python train.py --model="autoregressive pixel model" --dataset="microscope photos of single blood and bone marrow cells" --train_examples=194171 --image_size=20 --horizontal_flip=false --levels_per_channel=4 --vocab_size=65 --arch="transformer_decoder" --width=320 --layers=10 --norm="rmsnorm" --norm_position="pre" --hidden_act="quick_gelu" --mlp_ratio=3 --head_dim=32 --fused_qkv=false --bias="all" --qk_norm=false --parallel_block=false --inner_norm=false --kv_group_size=2 --positions="learned" --tie_word_embeddings=false --init="trunc_normal_002" --residual_init="none" --optimizer="soap" --beta2=0.95 --learning_rate=0.0012 --beta1=0.95 --shampoo_beta=0.95 --eps=1e-08 --precondition_frequency=32 --max_precond_dim=1024 --one_sided=false --adamw_lr_other_params=0.002 --max_steps=17800 --batch_size=64 --epochs=5.9 --lr_schedule="wsd" --decay_fraction=0.4 --final_lr_fraction=0 --warmup_steps=1780 --weight_decay=0.06 --adamw_weight_decay_other_params=0
Rows from block 6, named by matrix and row number. Rows with one number belong to one neuron. Each number is 128 + 32 x the weight over its row's rms, rounded and kept within 0 to 255. All counts start at 0. Numbers have three digits each. After the name is the row's rms in percent of the matrix's.
# fc1: MLP up (model.blocks.6.mlp.fc1.weight, 960x320), inputs 107-213
# fc2: MLP down (model.blocks.6.mlp.fc2.weight, 320x960, transposed), outputs 107-213
fc1.95 101:084124125089152105124167146086172127158109132145119092113135116149188046122088123097082122149085135110205143140114128146164104146120160122141158124104080081099173115137098097151109077166141124121131176160118130148127115132075019124124152114141147141091117153116167125124130119119116182166158084182183193097194181130120166
fc2.95 111:110110088138138066142169133176101099146129128112128137097142173097089141085146126175111137079146107151117122135144151117084047076094078164121160097098114101132144133118113195119160120106120108148109136164123112149081084061169146119090078089123120123162099076082097179180092121141082138076114173141132086132129057127144144
fc1.96 091:137118079125084135133149163201134142153173168157120132103150126131181076140165109130180097129106167137197155163096146200165122168061088129173101082118161144134188153126177115173187191124124078126146150131105174121149162186152117177096114115099088182157109112109101118118092139147102130139105115141145069138078109152086105
fc2.96 099:190155150166214079113051098077147086082134100198167151117114151063139125134114163121126140097071113064158093116142097101102138062133175130149126141155106176125050164147169125090114161134095098192093137125114105132135109170116092098117166069142155083118089141175147122060156128088196140064140095102092094140162149122100146
fc1.97 099:108133128169094120043116140099160107142149121096106187093135160142120100063129071142168147183097141128074138119110167131126127122099117130146174163170123134095125161186161095138170156055123156169067154117120108160145135125182116082144120114103193105119117127149135128083136137108135090095126100154149050109097143106149126
fc2.97 109:154170164092185149114082142166147160152053147166120075170159173105153116136137147132154064118150142124117089145101148163139072140121146186077100118055136171150159102137130109126142129217063171106176159108162099113110197178086119133121114144136070139129105106170132209107096110126120147173115088079095125157103164109151142
fc1.98 098:128118158104133072144123126111169145097113088152079159161100138197140144090140159145142149156125114138150171137154074097110148154092127076099140145127085190136098175178105096179148120070154133112117087167165149139103194133120090127150090083116096084104076126089157114142118129158136144167149112092142176139087164155086106
fc2.98 096:134163113174111131122118139158123142121114158136108148135148092093154111192114160075113071174107114094143125064081182144123115110105119149117199131146172127147133074117131137050104079122165057079095192130159158113168119186171052113230143135147210144112191160202134138152136100153124110116099159050131142149160113075087124
fc1.99 116:200137203140136155113095100128121106115116061150115069102130177137072169152095107129143073127148128096165068112137104112172136157084125109169138159121124131123179099125114116136146155146095119168094172217133122123087130132119128183125150161151168148142140129075153090147158177185091104133106134138131173068124144162114113
fc2.99 107:071085101084137096113200111095131180102120110127125144092094128134124088150154144155110056119068155176064177168141102148122118104095076153147127113117159127118151140139159188123160132116118126129130097114110055089114089180125115128117100152114062116147081140121118138113089088143139142167166104139117081125160090105111167
fc1.100 103:102148159164136143082154130144151167121105118119071148169120108121153132198067132100168131160135157132158126103190145114181174116068108157151112153113165145144151142118186098155105147117072124110091121145074104074052105121129122151134119155095109146139117120114139158091142160185167114150141136089158142097129116130140123
fc2.100 110:144141145164142113083084107164119113123118124074139102089120158129196142089119087116168123103128124122125136139084134100161135089099047116174112091131155135148173165122156169131143058152116156101147094066165196110109114080137152172129092070108132101105118135146126183139170136113117103148162106124186160166129156093149104
fc1.101 090:094137137120124132124095119119069115134126125127120068060109077140153102100128044078163146076162155085151162143192122126120108114122134111133114089122088109132134140060099176159100122139172164098138179117076149159133118150131132132102137171159152082158156131081130132181135170138157118144131083127087113094110165141144200
fc2.101 091:156132167153215124118105117172138125108171106122110175225141193088141120155074112153108128161133164141139096102138126171134159066104186174202153182139152142103148100189088120136150144168049157172139183111156085125116112099128121103067123137084070134118145205151149162122112094127113136089165152096133130131101147108141130
fc1.102 092:150168160084102127183125126137135140170073137136110108092103103112120101102142159101137162140084187153153116160150133114143197138109098075177062127127168097109121181170088153164140148172114188128097087105080106111185093080157147125158109097066115080117089165126144154110147125157133097123129108113025180074136127123153117
fc2.102 092:154161178133112115129174134207087115137171112145114153133142128146106172128133144161091128087132112135127134131115147129139115032086089165138208102144178183112168127115144136116123122131150146122093116148084143116107067109073132210131172195130150153134110105130098155108149161124216153095093120144218116131105103153077139
fc1.103 111:174110095108128096123155155050170163128116150122080122178118125149075128084156141133172100122105206083051138113104178180146161129115136133133103153161139104130155074103128103095129108095102162109154067146106147103111170117164098154129146123180153117096201165108100141141139138118079168129114138069181124119175155169117134
fc2.103 103:037129157124124099119173129159109157119106067105100094111104063133146128117108118195069103100148074091061069071138119098211121104103104114127087098137111144169118206156090175140110166179147077154162121119170130152100149096159101167153167177118121120142113145178144128148110099120164149131067116118119134135070147121201122
fc1.104 107:140178103137136120153115159096115114129176137162160146095086084099155140116073135110117166120132137108145112101109118147147126132099093136120109157106091144131183132085060121117159131085083139124166124140116142126103108167107085125125106167150080145061173125103164113152134206106055115090108110060181080124170115078119134
fc2.104 107:101137175112152116137090109146120133126167094158153090144145164062202055166137128142113089111149083163106123123185105132165135150147147090185103179149169089113128147155162108116164159149165109136142112028154062168123165178100081138081164103121143119145120111133153156095139172107171197101136159146115097214149206191136095
fc1.105 101:145180105122112122074116142128122115146204094105147105107148152124148085093043138058143147207160158096086132128129093127113195119076111210115134137070133140099158095128124100209108138149161118175150118155122165108205215121154143101106104172107152118135096114091148125159134136119131101082125115146127172151134150113146125
fc2.105 102:122076161140130108117151201137138138099171153117107164134132165119134131122116154107110169123081107134123139133126050106075113150135191113115142098143117166116090133185081086159164104117179145170106102160061204084122129172084121167132135112162122121145115119140129108155173047200110137165090130122094100146150104158091127
fc1.106 100:100109118132173140102101093100108122133135152135143085132090172159203131147141101130141108162106190120109107089142116122082120129080193173142058176131169114146118128114110137074128122159168129065182135156074115136112102091126198034113081112108122093131157083158150138124140134174089139118120150133141153146169133071193103
fc2.106 085:097125188116107142086136133165129170151113172100076141137085090073149109093167142098069153151127110112059160167117175151169114151124063093114144135120119120119089132041132120133135139099158090148144103136115161152105150140084127205117079083200132135126139190134081142108077154149062172129131116116135113088160136164051116
fc1.107 097:150160075163101120113150172136132127156125106053096202119127108145097097076039161143124174131158144186148126134140149050129199149170153121148115107125145128093158140089114128140212105158121147094116146198115073092104131094062100088123085144145151125148134152125077103148132178126186134137155177104148181085128139142100103
fc2.107 099:141102165191102140156084094129094175118158074143136124120070091070110133179113127124123116173085126149086168114055142132193110109105129134139106084185133105088094117183155140156138086149128213134112162136145107106108129099149131083169165111131129133138100098132132132133102108123064129110106102147086129110157169115118086
fc1.108 096:138143133089144064133121131125131130170080177105190089132090158131130115111173078116128112100093143168187145116121082134112127109107104120095125049159076148110087128074164076171157082159113158126108078125150064082099074121122116155149121112077091084124170134158149121136109113142103095124154084095142142162126098149157153
fc2.108 097:120142123142103161155138141126140077143119105114102169131121105077174106138078095153125091155168103133056097087149132115055141080159101072078129152157167099150091118144073106114128142109128162140160135135134143126127100135097099097122130120180150178127131074149159115111110109091141154140096175163115157108151126132140131
fc1.109 106:110142094111108087144116094119072103144108168138161161139183118117157127066084127088110126134136110164116144166110108113138147071139193076173137151143090069119078142145165115152126166141113156109124120187115114134143134099124100128173164157128188088148149150166138112113138086082119152103161141110088052132131132109104181
fc2.109 107:115096154118118128160115126069167075093100171090118123124143163168137146148183099143128167131102099148151124146181124050179106129062104204070173127103117134135122163094162116144104137126167086128142100125167097086097173101063162121078157147168136122170118170068156130142149144169105100129091159096067083119125088110169158
fc1.110 109:108138165126070180135101071104138155087127149134154096090101056086118127129113143100069166152054133177134079151136145088087136110107162097142146062077116132131091088129134112104172095146148140140125115131131083116109193111106135177167138098106187143172154123072191083141183169215174146112131098178120098148135137158133110
fc2.110 105:094076116084127124095167167093158139113104103134163138113128110148122150099119180108167152075177139120127150061082099128132018183135105164120162121164132078106135166156214117129116087151164082028220170160110109073120143131171097054080122139069116073192096073124080147097096078132091079119112148172134127132111101112071137
fc1.111 104:139163139118053080081129106148113124166130134067103151217120122154192137060108110144132146097078122115125179151092182161112075128152087104135064110102107138102071125125113173092122094153153140135149101154058154093133117138074142143150121154140070143145155108115082111151173193179094153071100100092137091176137124168188077
fc2.111 101:141103091104137134146101151094126169116116093116109092120149128130104099193146153142116095133143130119099129143149127116074158120136140139189148072144102196128078210115124034086102147140169137157031058117181148106116092116060120131162175099175132155095148151132147157109174111075091086131116147166103183110124114139156185
fc1.112 100:215179156111110136133130162151184115148101139121045079111107147134161139199138140141221089168152135082143229130143130179145128167136153111115093117108115118136120119087153139122147162127183197162119125140140115149144204178169132132165175155068074129148087055115098112106055111144132111183155132131136148098138111144119111
fc2.112 099:033103114142102054168115111059134119143191144127158159103172130129085155105129105178151123089082125102141044113120067091078159156150115121124139171159108183084104104179127157128111045136067101145144169134094168126124083105092083138099132113143150071151156143146098151138184111148140171142169160178138074123104101117180132
fc1.113 099:145176152138125135103109131165147183139114193084045141153119149131171145183099108150113152136092168127154153100134156179114107134124096146165064171138099110133153093139141106117175119145150102148087147142164072083122198115127118196113125117133157119124151126117139126113128092147166136075141176070184115116106111116139144
fc2.113 096:154137133146153153133079139130149157142183093146101100125150146136123165121178184167096162149183130122180062139144109064125099090101217078131158114124184103165156171118155138129139108097138142130174107089091126118167139134147038104114133119109082195066149159132169104080127081152110093078163099138122085126103135079117111
fc1.114 105:155094155180104114063114133107135183089127113107152105121084127166133112141090104086087113150120146097134126155128160124088174123142115087159204152132125069094075179104102102110055089170139102114098096165148106159103107168171152108115140093129074115099128094112098162108118121174146126112157076102114183145061129160144047
fc2.114 109:107169132120135130151104135167143135190150098115092175081133137179134130149057136086151147149114152165163137109127111111138141168167148169108032144134124189140142093161183107160129161148175121159144129092189153109101101097076163129102145125205160155145094093103150130128151122094092114181132145099141136177133131163058110
fc1.115 097:186163130142054113125130128152141116159181098172191128084146157186146081102165151158137146092123123175124137086147134155175136115138165165075092134061156162117101107159205150131124189123142179138107124149148147123168134151111098118150179129122134103144164079135144174117158143080131141174117113088122107103126160079117081
fc2.115 096:189131127143091147165169149110157142099111129135147126173164189151093118079104167059121144174178117131121093145058167136084172098113129104165151094157183118125135138127059110174124107109092130075155151075110111118102162149108161165134081090130154119134063158155128065060116063170126102096171147152093169215093045082115173
fc1.116 102:135098124129135131123098137106102145178113143142140090097136131141140130137147147107158091150111097100129111146092129131159109179093143136175125068171137119162166168082123183099126134112190116090118108147127071073178079117129129135137146061134104129117149090142127160145092221217046131146133153140152098105123111160117186
fc2.116 099:097158111069109124140079134053075120109118093132115136133101103092143108083096129131137150123125147170121119152112095076061096033170129138094146178178095077127133148121122120133122184133155125210127157138154141124106107158160103098130092130134153111178131092135123069140089100094135108090117138140071163149158141136121145
fc1.117 099:099107181124151142118164123150124077125080134125085088084100100108120181148194115149114124107126180144096095161126147146174192128140109100093176135106185072194106143152139151106151155119122185095132099075108078069104148131154127114136144146107116097093100102183070142170188159093162127130082111159144121107201149153096078
fc2.117 099:154114108168132113088171113101127123188102160175148157181119126194144113199143074097119144160156087131212168137130128107071100132159169170116064136131096172176148148145101132160133096151137117125159187109166145130162143098059119177141097045083171098137150133115183129133126137166090116070136157088098163138090091121084162
fc1.118 094:109102076149117162208145112131104143156153170173099120127108087142094116134162107140137164101144078135175135151203136099124081100120159134124157089134078164136120156136157104123167121132142124135098117128163071128117124077070118147171160133205101102107119177121115134160135166084146059055121120145095170174179138149118143
fc2.118 099:079106136028110190105118089125148150095120138137119089107120123085127116084186157133127083172146122153110125019067116139149128161149120096144130150119180162104141101132123181107157147060126151103080109133105192150134129181158135144143134146091158125123170154111116163179139044127140100134137096117124069132123125157159077
fc1.119 100:209111175137145066126124118125091134095095117088140150139083147102115168147135106121149122143179135175148179162149107110125144133119077106172148089110096116058145092119126092141138183085080140155104152139123105122147139141125139072097094107062102083139161110039113114126145156167122076114117224098136128097127112103125102
fc2.119 099:106135156141116106114111143119130123156160190045129171096089088209126092086175112195117161138096078142097158097102142119164183138148163117096120130174191110130123125060154121151137070149157157103127092166189107085132158126143172114179118176165113092166089100131125075058115081074121134195125069164110145106093147156103093
fc1.120 108:156162144122142097133091120118159109157087097093156137100154117132130133152135118147089104163133147187103148120115149146120051086111133200125098172117127165141134142214166152131068113098117110085103105132101090119147176154146155140075147171080114152089153117169076120143135136106081144176143115159151107121101064163084123
fc2.120 112:122167168088164150111149126067133145167078176155110100144100151115121182132166129170095129099161140117166172144193151117150100186142108115121150181055137157073131077139163122122189125111088142144140127113119072131066130134141158148139156083098143120154136091179140163149096167150158116100137139113160104120180157092162140
fc1.121 100:136130174182118099093088151159117104115086146131154134186111232126114173134144105098146115145097086177080124131110124102088086130124126187117111160117085122181142093137150097112112155137129136151071152085093145120149089139126115117160086131106135160139094108150096144136091121089137157185146056107218145080106096145146129
fc2.121 094:057097074104101228158157091123111144129163112076179129108149168086117105137117125156159153127123124123137085100094139130191120176125132125086136081137173188103060151131124156173213086123148209162164095100117098097120152141065124118144133131080102180074124152105149087084103105137104151073135169133111144128089191133108144
fc1.122 114:168060122162117176135113166104145141102095209138125112181180114156171140119053174104118130142143136165120108175126130115104135095163123169199154097077157124120165112066198136114143085151101141153173129164063178154116128147086119209122166105126155097058125174083088069077114135069129104135160103162089126170151129153120129
fc2.122 110:069096134111121159121082160177125121177151088121150110109113066181120117135148080143127092203158124154124160056139112036064148148099160165136166148125102123112138104143068134097166103104191119162165133127143123138072147111138142126112144139097038165151149099185167133132127114163135144112141134141121142116151124184099112