config = dict(
    arch='transformer_decoder',
    model='autoregressive pixel model',
    dataset='microscope photos of single blood and bone marrow cells',
    train_examples=194171,
    image_size=20,
    horizontal_flip=False,
    levels_per_channel=4,
    vocab_size=65,
    width=320,
    layers=10,
    norm='rmsnorm',
    norm_position='pre',
    activation='quick_gelu',
    mlp_ratio=3,
    head_dim=32,
    fused_qkv=False,
    bias='all',
    qk_norm=False,
    parallel_block=False,
    inner_norm=False,
    kv_group_size=2,
    positions='learned',
    tie_embeddings=False,
    init='trunc_normal_002',
    residual_init='none',
    optimizer='soap',
    beta2=0.95,
    lr=0.0012,
    beta1=0.95,
    shampoo_beta=0.95,
    eps=1e-08,
    precondition_frequency=32,
    max_precond_dim=1024,
    one_sided=False,
    adamw_lr_other_params=0.002,
    steps=17800,
    batch_size=64,
    epochs=5.9,
    lr_schedule='wsd',
    decay_fraction=0.4,
    final_lr_fraction=0,
    warmup_steps=1780,
    weight_decay=0.06,
    adamw_weight_decay_other_params=0,
)
Rows from block 3, named by matrix and row number. Rows with one number belong to one neuron. Each number is 128 + 32 x the weight over its row's rms, rounded and kept within 0 to 255. All counts start at 0. Numbers have three digits each. After the name is the row's rms in percent of the matrix's.
# fc1: MLP up (model.blocks.3.mlp.fc1.weight, 960x320), inputs 160-319
# fc2: MLP down (model.blocks.3.mlp.fc2.weight, 320x960, transposed), outputs 160-319
fc1.200 102:119105104103129165115120128123155160145166046121080157140125138166167070108147133119089107111196113098162097109124145083104137151107112123116098089102112156159180130109136191091159107168086142122167137106073099115189159180133166217149149120174125141095099134145134197118073121163192095070126193095101162086168124140109129135133086129215134120078151180160125112103140101123149128129120218157186106096204198167174161183144152106111187115185192105076134164134121125140187182123143153
fc1.201 104:149133179155102170155112104105165174121161128127123075157190121082131190141150145137102154150114063132170121137117141118069142193119107056173136138179124107145149174169116130153029103166139101123102178110139117107083108130123059158160110183148122159152149125163089157121159146130174136169170116127075095137136059132154076132095163112104067065124073104156072190117187098085104142146210158142079197146106123150114122118107138098175152149122123136116130129079082163105148089093107138
fc1.202 088:125143120144082120146106145122127092146177140100153177091138164136091169095150110052142183127137111136078116098107195102127137095194124181061111094121133141183165054099104104124202060150089138108121111144082156143205161083075089042177085152118099131169144099108112157139126133075117115115113161053106080138121052069156140170130153186094141045155053110101173126120114144217101088099119090139152087136110148123093116148149089157088136101157097044186131146124097092125137137152125122
fc1.203 083:178160138164092165173105130113114116174076158163126134145059160137135075106117129119131163104190118127140084131134094155165180115175158045231137083144159109177115161149091160096119110120051150068048129153136170157118115169046110152103127031048088149076100150167132122134104162078189131119140146124132101139082125112099166159154142132129143100123135125087114077062153149136138151124182212133093121138138129062162083147106125147143122109132100139123162071125131111131137091145135153
fc1.204 098:154118152171089089122136130130124081134064163178126172142161095117103123106163115110174087195130146064058128156154065141148170116129111114110135198072154171125135152099167148096074119118112148140109119166162084107130159159144153126145135148158186139119174118100146130183108132123112176124175077159149131133121100072100147147133063102116143149111148149108120108141120095171175159154121054161105101139106126127136143169149133170134173113094141140127108115100094093132088149159131136
fc1.205 091:132075136136065133077125081161143090137131110143135086125053135157131151097104177216119180078050145133126112133163122081152109137114114118104133173124183171142175185117139125160123155115129052107156094160140141110123194103092173223150109150111105141081111106130102117123127138165138124100134079151098121088136109122101099069161129172173152136079126100160104118104144154143144098107153174133155159104123100145122138169184136166120212122145120105150139155098200154083049219181153157
fc1.206 094:111108093135091133158104136218120159167091126171127116119096112085113130134121165121163103097137053135130161203131148144088157122151192184159128176104145115157152145184088191096089153083181132110201090124137150118140127126166106161143166109148152066124156156099185158094139180168111135179156123159081128139180091110090057076172105130090140207118112155093170142085098138159067119115205084136119090126110145128109129088115134160163118126115128101111122122115133126124088133122131142
fc1.207 108:118117138128136124139153124131085120159161136082092102108162109108090074158160130187147153085177173083098139145190114163142094061132104160117109170128133091126195114145178089146121084160124198105131121076133123103165153155152101198135167111072074128075151124140111166152157099074082167161098110077179155136117167104121137093129082200126133117122115173106172113112103125116098173149120122103112051125143125175132088147098155180120159062199171147072131133132111110149184090183138098
fc1.208 107:092118092159138120116169108159119122095139088143133123062105171171120153102158061177123177124123091146107180155169087076104089122099096048201174112067138150166140099134160053189143064064177163126151116078137216179083109161115127102141151145160181111082129127109130148126128201172109161146126107147064148096079090171144155163127101126130058136176139150162103090157121117127123149125142097123126107109147097120099133113197122162120117095127108149114118137144119170093147126130149093
fc1.209 113:108116117115110124143109164140104123179157171165153148119096075111117125098174146147150186115141078116127094122125168124088143065093120182085117135138163096177117168196100159096139112115090137102136124109152188134114176092142102193148147144118156137153096112124073125183087106129128035062085121135183156178103100135143146167139119136238206135166091110093115155121103123144068102137128138108102100122117151088077097090161183133203077163173151108102195174142145125155158117121059137
fc1.210 109:079096127142114066148135134118228101133106135132170105142137104107157123131105147156097105105120140158165154157094110132163128173191176132103160153161180120085134094141121089127026142112082099120124096138168109136134122085129157129171085139114152121160131144129156188174119150077164178110154130141106141106129137094140146189153128103114080163172113158097172123140131086115134108102122153162126145138169101062212172093167073134206131124137111155115093167119151106139074127174132136
fc1.211 102:164141169160135110166142111106147098129108134134182130074129176118121132073112148154115091085146121117120107118133130187123133111138139183153181132108154089110171075089180203116070171078133097131135079156132133094158134122112119139114104153126171135207139108159130183139138138143161126107112086163141148128134129121145103153185091138136134107161106148167134122169120118140093136167116110075164122144155202187198155166138127115089116092133050153148166130148107112114104147121109148
fc1.212 082:161104144124204132201184076126108174121144130135136123154153172069053141158138153120131094112150144175203166118129104129138138156143093148080158112142173119158080107124084126156105120102145168103144122119100145125146152122107091151127116110113102132138131144179125100149130160182146109128129141144150113052119151146157142204143141138096143134138122108097090142078122110181130175099122137086179174121113121143105149111073108092087051110103193131132065199128077135171139173124174128
fc1.213 098:116133125095147108229108129124081103068127143115117146076103112090153124103176129126097134178093113117086116102094131101136095086229092083085107169144143147132132136121160190095096143133138131102177144140152066126117133187116153124135123119114134101156172098140059123116095212119172162142068123129059140172096194138152118088058125162151074107158133089088132068090126133166068091137124095151160151117144085113166155102177123104169138137188143109128158129126123135136130141163198117
fc1.214 106:104114115180121143080144119147166135093156133114156154163137144119112081154158133172142177167097146142096133059164144131101140142129099074143111127093158158118096118042149143121119187113079148091082110141115111171100103100044135139083144090144111159121133134153172113137148094093173133117130101077097172175105152085140168211129089113106134082170097078084099115136125100121142099138125126081166195154090105129143135150123136087157181117126084193106168127143109099091102149139149174
fc1.215 096:171107125157129133127125127112201127130179154185114133128150184097126116175132082156164096078154135113148157161123128177137192167107090147132142138141126126138124126113103150090087145132102111163094071184134172125156167134141106126114130067069153161112162130144161115127177108149059079114135165091112061117150164118099163086134101162070102117069065102098112114067127132133164098120133071147120137202107138132090086158136099086094113126101114123108093141191101117159123088143168156
fc1.216 096:094138174150093161187150137109156158158164190126121110150140129124201093098055118118123139140098056114187118169155141127155092149065105110147153114054079114108147163124141119103067083137134124184128077113163070162141078125141118070114084140143132147159087130191141167149162115149185153163142150098142144146136161168180156085117170156209121101138092121114117161138085161110086134134133132068114086096115077074126151120071145113125092164089179078128177171196146115165168132072120188
fc1.217 093:138169158109109113081088119074108127171137132169154104108176099114172097129091068122095103112125143095186119156168152070164161046106063183141160172116088140108128111097109106137101131140118109143140151165126144136086193147122043070121122161143157100153177108123143146163126097144098141145095110173126127128119112123132113131115163095158133124102112132113103166149185140149134166180152108097163168145151183092155158130112098111172144186148118127128135096169117146188113144125147120
fc1.218 096:093119079136101102117114166142110107124131076132139109103162119157126125107110073141130117157176081127146123121084097142152106098094173147100105085166141107178109126106152153106092144165150145088070073175154133106140147108052111128129148106196095126172118122156139117122120148031109145141166097154150117103080134040133115163146131176109124103089122133169107158120053124163130118160132056140093073144168118146141138136141101199110205132075154157169200097141136111132130156167172091
fc2.200 099:146062134148135139072112090128141101173114157130095095153090104163137111146173071080149135166100201159100094119172099155108139068103121130114154131139145102113130094070127120134206144080154128149147139130167087134074212143064182133082146134123157158101154077165132129068116131193082120163125061185150087130149149117161103110112103037069128153118130164096140172150151160100110110124153103125081147158080150164138106121109168096116172122113175126115152054083129156165139140085147112
fc2.201 103:165100100141128139079198114141131143100116132153146140120144148162124124141145077163138150122099082093151068149028106151124144136156142133108184135116093132062044122106136087102150143158141181138102084096143173156144117145092118103067124143098125177080089070083130179102075098149117128110168121100142155122121136119148108114124112115144159163144157098109133141151108095158069187183103144101140118169112089143110095112116137141134150095160107103155138111197177116196082147126143159
fc2.202 093:112103107098220188162139131111127130110082122135107114102168125111142075127142149134191120126116146100125073139135074157135123112108122073123107154068161158095097120097046135112144164216089141119188159117145173099111147169094109167115160069128178100100100107096138135116163122170119105088151139083075102109152160109142131071099108126167184140135184177158125136076138125067115191113157104120077130171168173108130125105124111105119141149189089142104070144108140215176123191090152127
fc2.203 092:114087096123110107103170105173122105109180158082115106091129190122116161121173130098187066122159099109110143084180163086140141144087180134089109087157172144124181139113140155112103098183126136134182169149070140125130174082188104131157186154122130101158094137115131130124133205154089094107143065110109160105156128151109117144090159125134117112132158160099154094153091174087143036084118035123140116092115123155075142104121104082100099179177135099074159178126121065127121095142170154
fc2.204 100:109185113166071160150120124116106142139110145115093131135165103113129113168145094145076121046123105169141126108070120115141128112105177181149115116190146157137123161106094124168161152131172093124130170087126126148121128109129074188122132094123153108097149128195078132137180148120132074110152123217165138181083146112117143105143205129139142135068150139102146139089156107129119152130151161136132133108063142079031121084121069103101087136077181135077168152048142123114133178119130063
fc2.205 094:156148168127112081135130175117081143108108100114175109127171097107164109179116195150135112098115107174206132090146082203095162201161128122119115102112139119106130124135054105073173105128134097140130143158145075089153142132171158124103166099181151064104143115127168115103153151070112163129092152135111151095135098142149109103114140159153129087152120144155180132189082064061165163154146182122097127093173146100155103037130148108100115102066186113120073073150131133162150124087109085
fc2.206 096:106093115114152120123134104094158098137143146141124141125132144128059112106104105116113123150165170111036102067072170134109116103134154149120061121129123173106085114095118109113156078168153134115131147080120121153115102148072148116101094086140117140087129095140158130098160150111112125111113089083092133122141157152146139097106158141114147104213109056159144128130091107034110108160071127174207174143162075142067191151118139180166122178164156115177141088089125162168093106096177129
fc2.207 103:138115073144122081145162112100166084168089130150126085113101089114143206145134153143167173183170058154107091151085124157081097202119123137106173141109192151121218135097144132150108121121109148118098101136104163115137118145094213132141091179186093110131111128035151113134129120168121081157161094119055155183131125109123088090165187116077132185111096138161174166103178089096164203121125092106190128161145132086113100128181180124169072116109101079115128125193151144182110145111110171
fc2.208 104:157168130111080109089117140080168144100118182156077123133124107127113104144120125130118109126107113124083112158083115189097156190146137147151097109101109153071077133089132133150091097218135172130116106143085120137111125073163178155073110184170176120156127180142156105180108049127169131126122153128113130116113155128081124127168108206187130118091132119113137174109137085139109101088085079109145127145121141147134184128111097131143196147108168034146140133107169128090173088191129084
fc2.209 107:093112156154181125112159143158106128109165138106096129098144138096158146158163105169109119068164136122122199155176140127136116059100148111127125053083098146099165070135140105141127098158153089170157129079047134133132144124106134158193115151091091118125139110123127120132151125121117121133135158109136109137145161080134085143123103094095121163100130166163088121139048137154145138123141083144199181118141078125135187148132119162122076091094106154092070096102126138162061177101089074
fc2.210 106:170070115141150120181142138156153087101190121149130121096146114119064165152146132076149150179136060129144138147147126098092161123131094110054148153134144098142077131158113166113122112110095141155122119161162094099150073145149137120090148153167125144127115120180086111078111164111117122100174095152077131089130142134126092189168163149142043116128176102102117138108158124115120195135055163114158121157136114149169088158112070121123153121131151190109130124111063140133184156095094123
fc2.211 105:161105063115118109129069094113145171103114121168106163192110071196158167167130108181119106119118117097103099166176147121130125124089149159081069122118147092185126133155171133145132129131189140161167162131161139151118140127109093101126126123117035141095053094180134143156100150110102119130015110141095048177142096174090152135115134167187168152124135097115099085162146177136136092159136142122150134083153132100134126164105087101153151132145182107089096138140105216134177097151111093
fc2.212 093:138151159151137146139089111071160101154181169153164115116141071170130122137095125108117124132142100090122118134174092156135159118084171087135133092138132046104144116154136127127098110123089142072170142119121127110110101189188081136148131125099133086133098102128129106153104097180118073124135130113180141089097172136079144097085118088179101086096123150099116129121098079095174071131108135138088167175133134099123132109132111100204129147132059145139178139079161143086153071093132101
fc2.213 091:143139169113093148114121168114148103120150112174151111147114131158087118113096178121124094070101186187138148141147055131037100128091101168108177128119125124143082164114184097171134128088118140155075133118095134136136158039150103132124131131157119204087151170105167156100176124104088085147199141171182118127152105146168042153163135145099166086124136159133118111158128161100180149131093154122111170133076091111110107174112112156148101133076184125143176083116140121133176146082115110
fc2.214 094:145124128130120140154221158182101088138158073150172112113132087086092148127091136100114123121160152107171170130121181115127111182179145095162104114138138212129107136127100209118152042148164133162140125146187115172144171164168153134136115110118138109111125173099130073070094121084134078086171174151160108117134105139098164112078113118130140100163172105114135090116079116161163159111139148098138139169166130119120159105113141131147115136165132125115178092115158118133098108114176081
fc2.215 100:098152108114162083146131137098118126070189101092164132120086078116088113104120155155170130181152146125145114151200145098157109119167126127160070123133154193117087138065134189097147124189156116083134144186093125170153122166067126087076134147162103153157077115148164153116139141107109140134102138073127114143163183098160151198095169100155164096103113136176131105078074099124173138081096160120101099185139181132134119129113160140094134073090114194136156172082094140104197117146129122
fc2.216 102:154120113102101079138115164113055107107105078134099095084089173138073116155058176097146113070167112192149137083114153135071120130146113084101139086179155132117138166069137136128111134145098197149183117177134197155120175086117163123121128112155115106117121212102139146120104130051160117149129101078136095127128163189174115140183199131112094082134151123104160144149157095090126047038124144151126160081188155122127110188088148159142157139095109072122152091160102097137119143126186155
fc2.217 097:125133113149127159164135087073108140188143138145115128199120161105100097149167111154114126111132176087127153160118136210143148146141180152155138180087140115152114180134170098159096112113223163161157200141108072151092154202161185181129145122161149157120147152126132122133168147164152116118125187131139192168199181091123090096167085102163103128119148130127114068118105115153125144094159128105122074135146077199145213093129051104120153101122094111173116144077169106151158135173134168
fc2.218 105:171160144137100087120117157063068164112126172107131162140059134126114104125116154180075110056088191153140168110148090154157136133135148144168179120149126186169137104137014107117096142160095151151178183163144104140130089148164095118148134223089115094113162064158148144138084174169148118165119194132146107159159094168119149096129129140170091138133152175071159148127096141125083147122167104126098117097155137112125112161128072085103096140147102111128110135155113098161087193127101070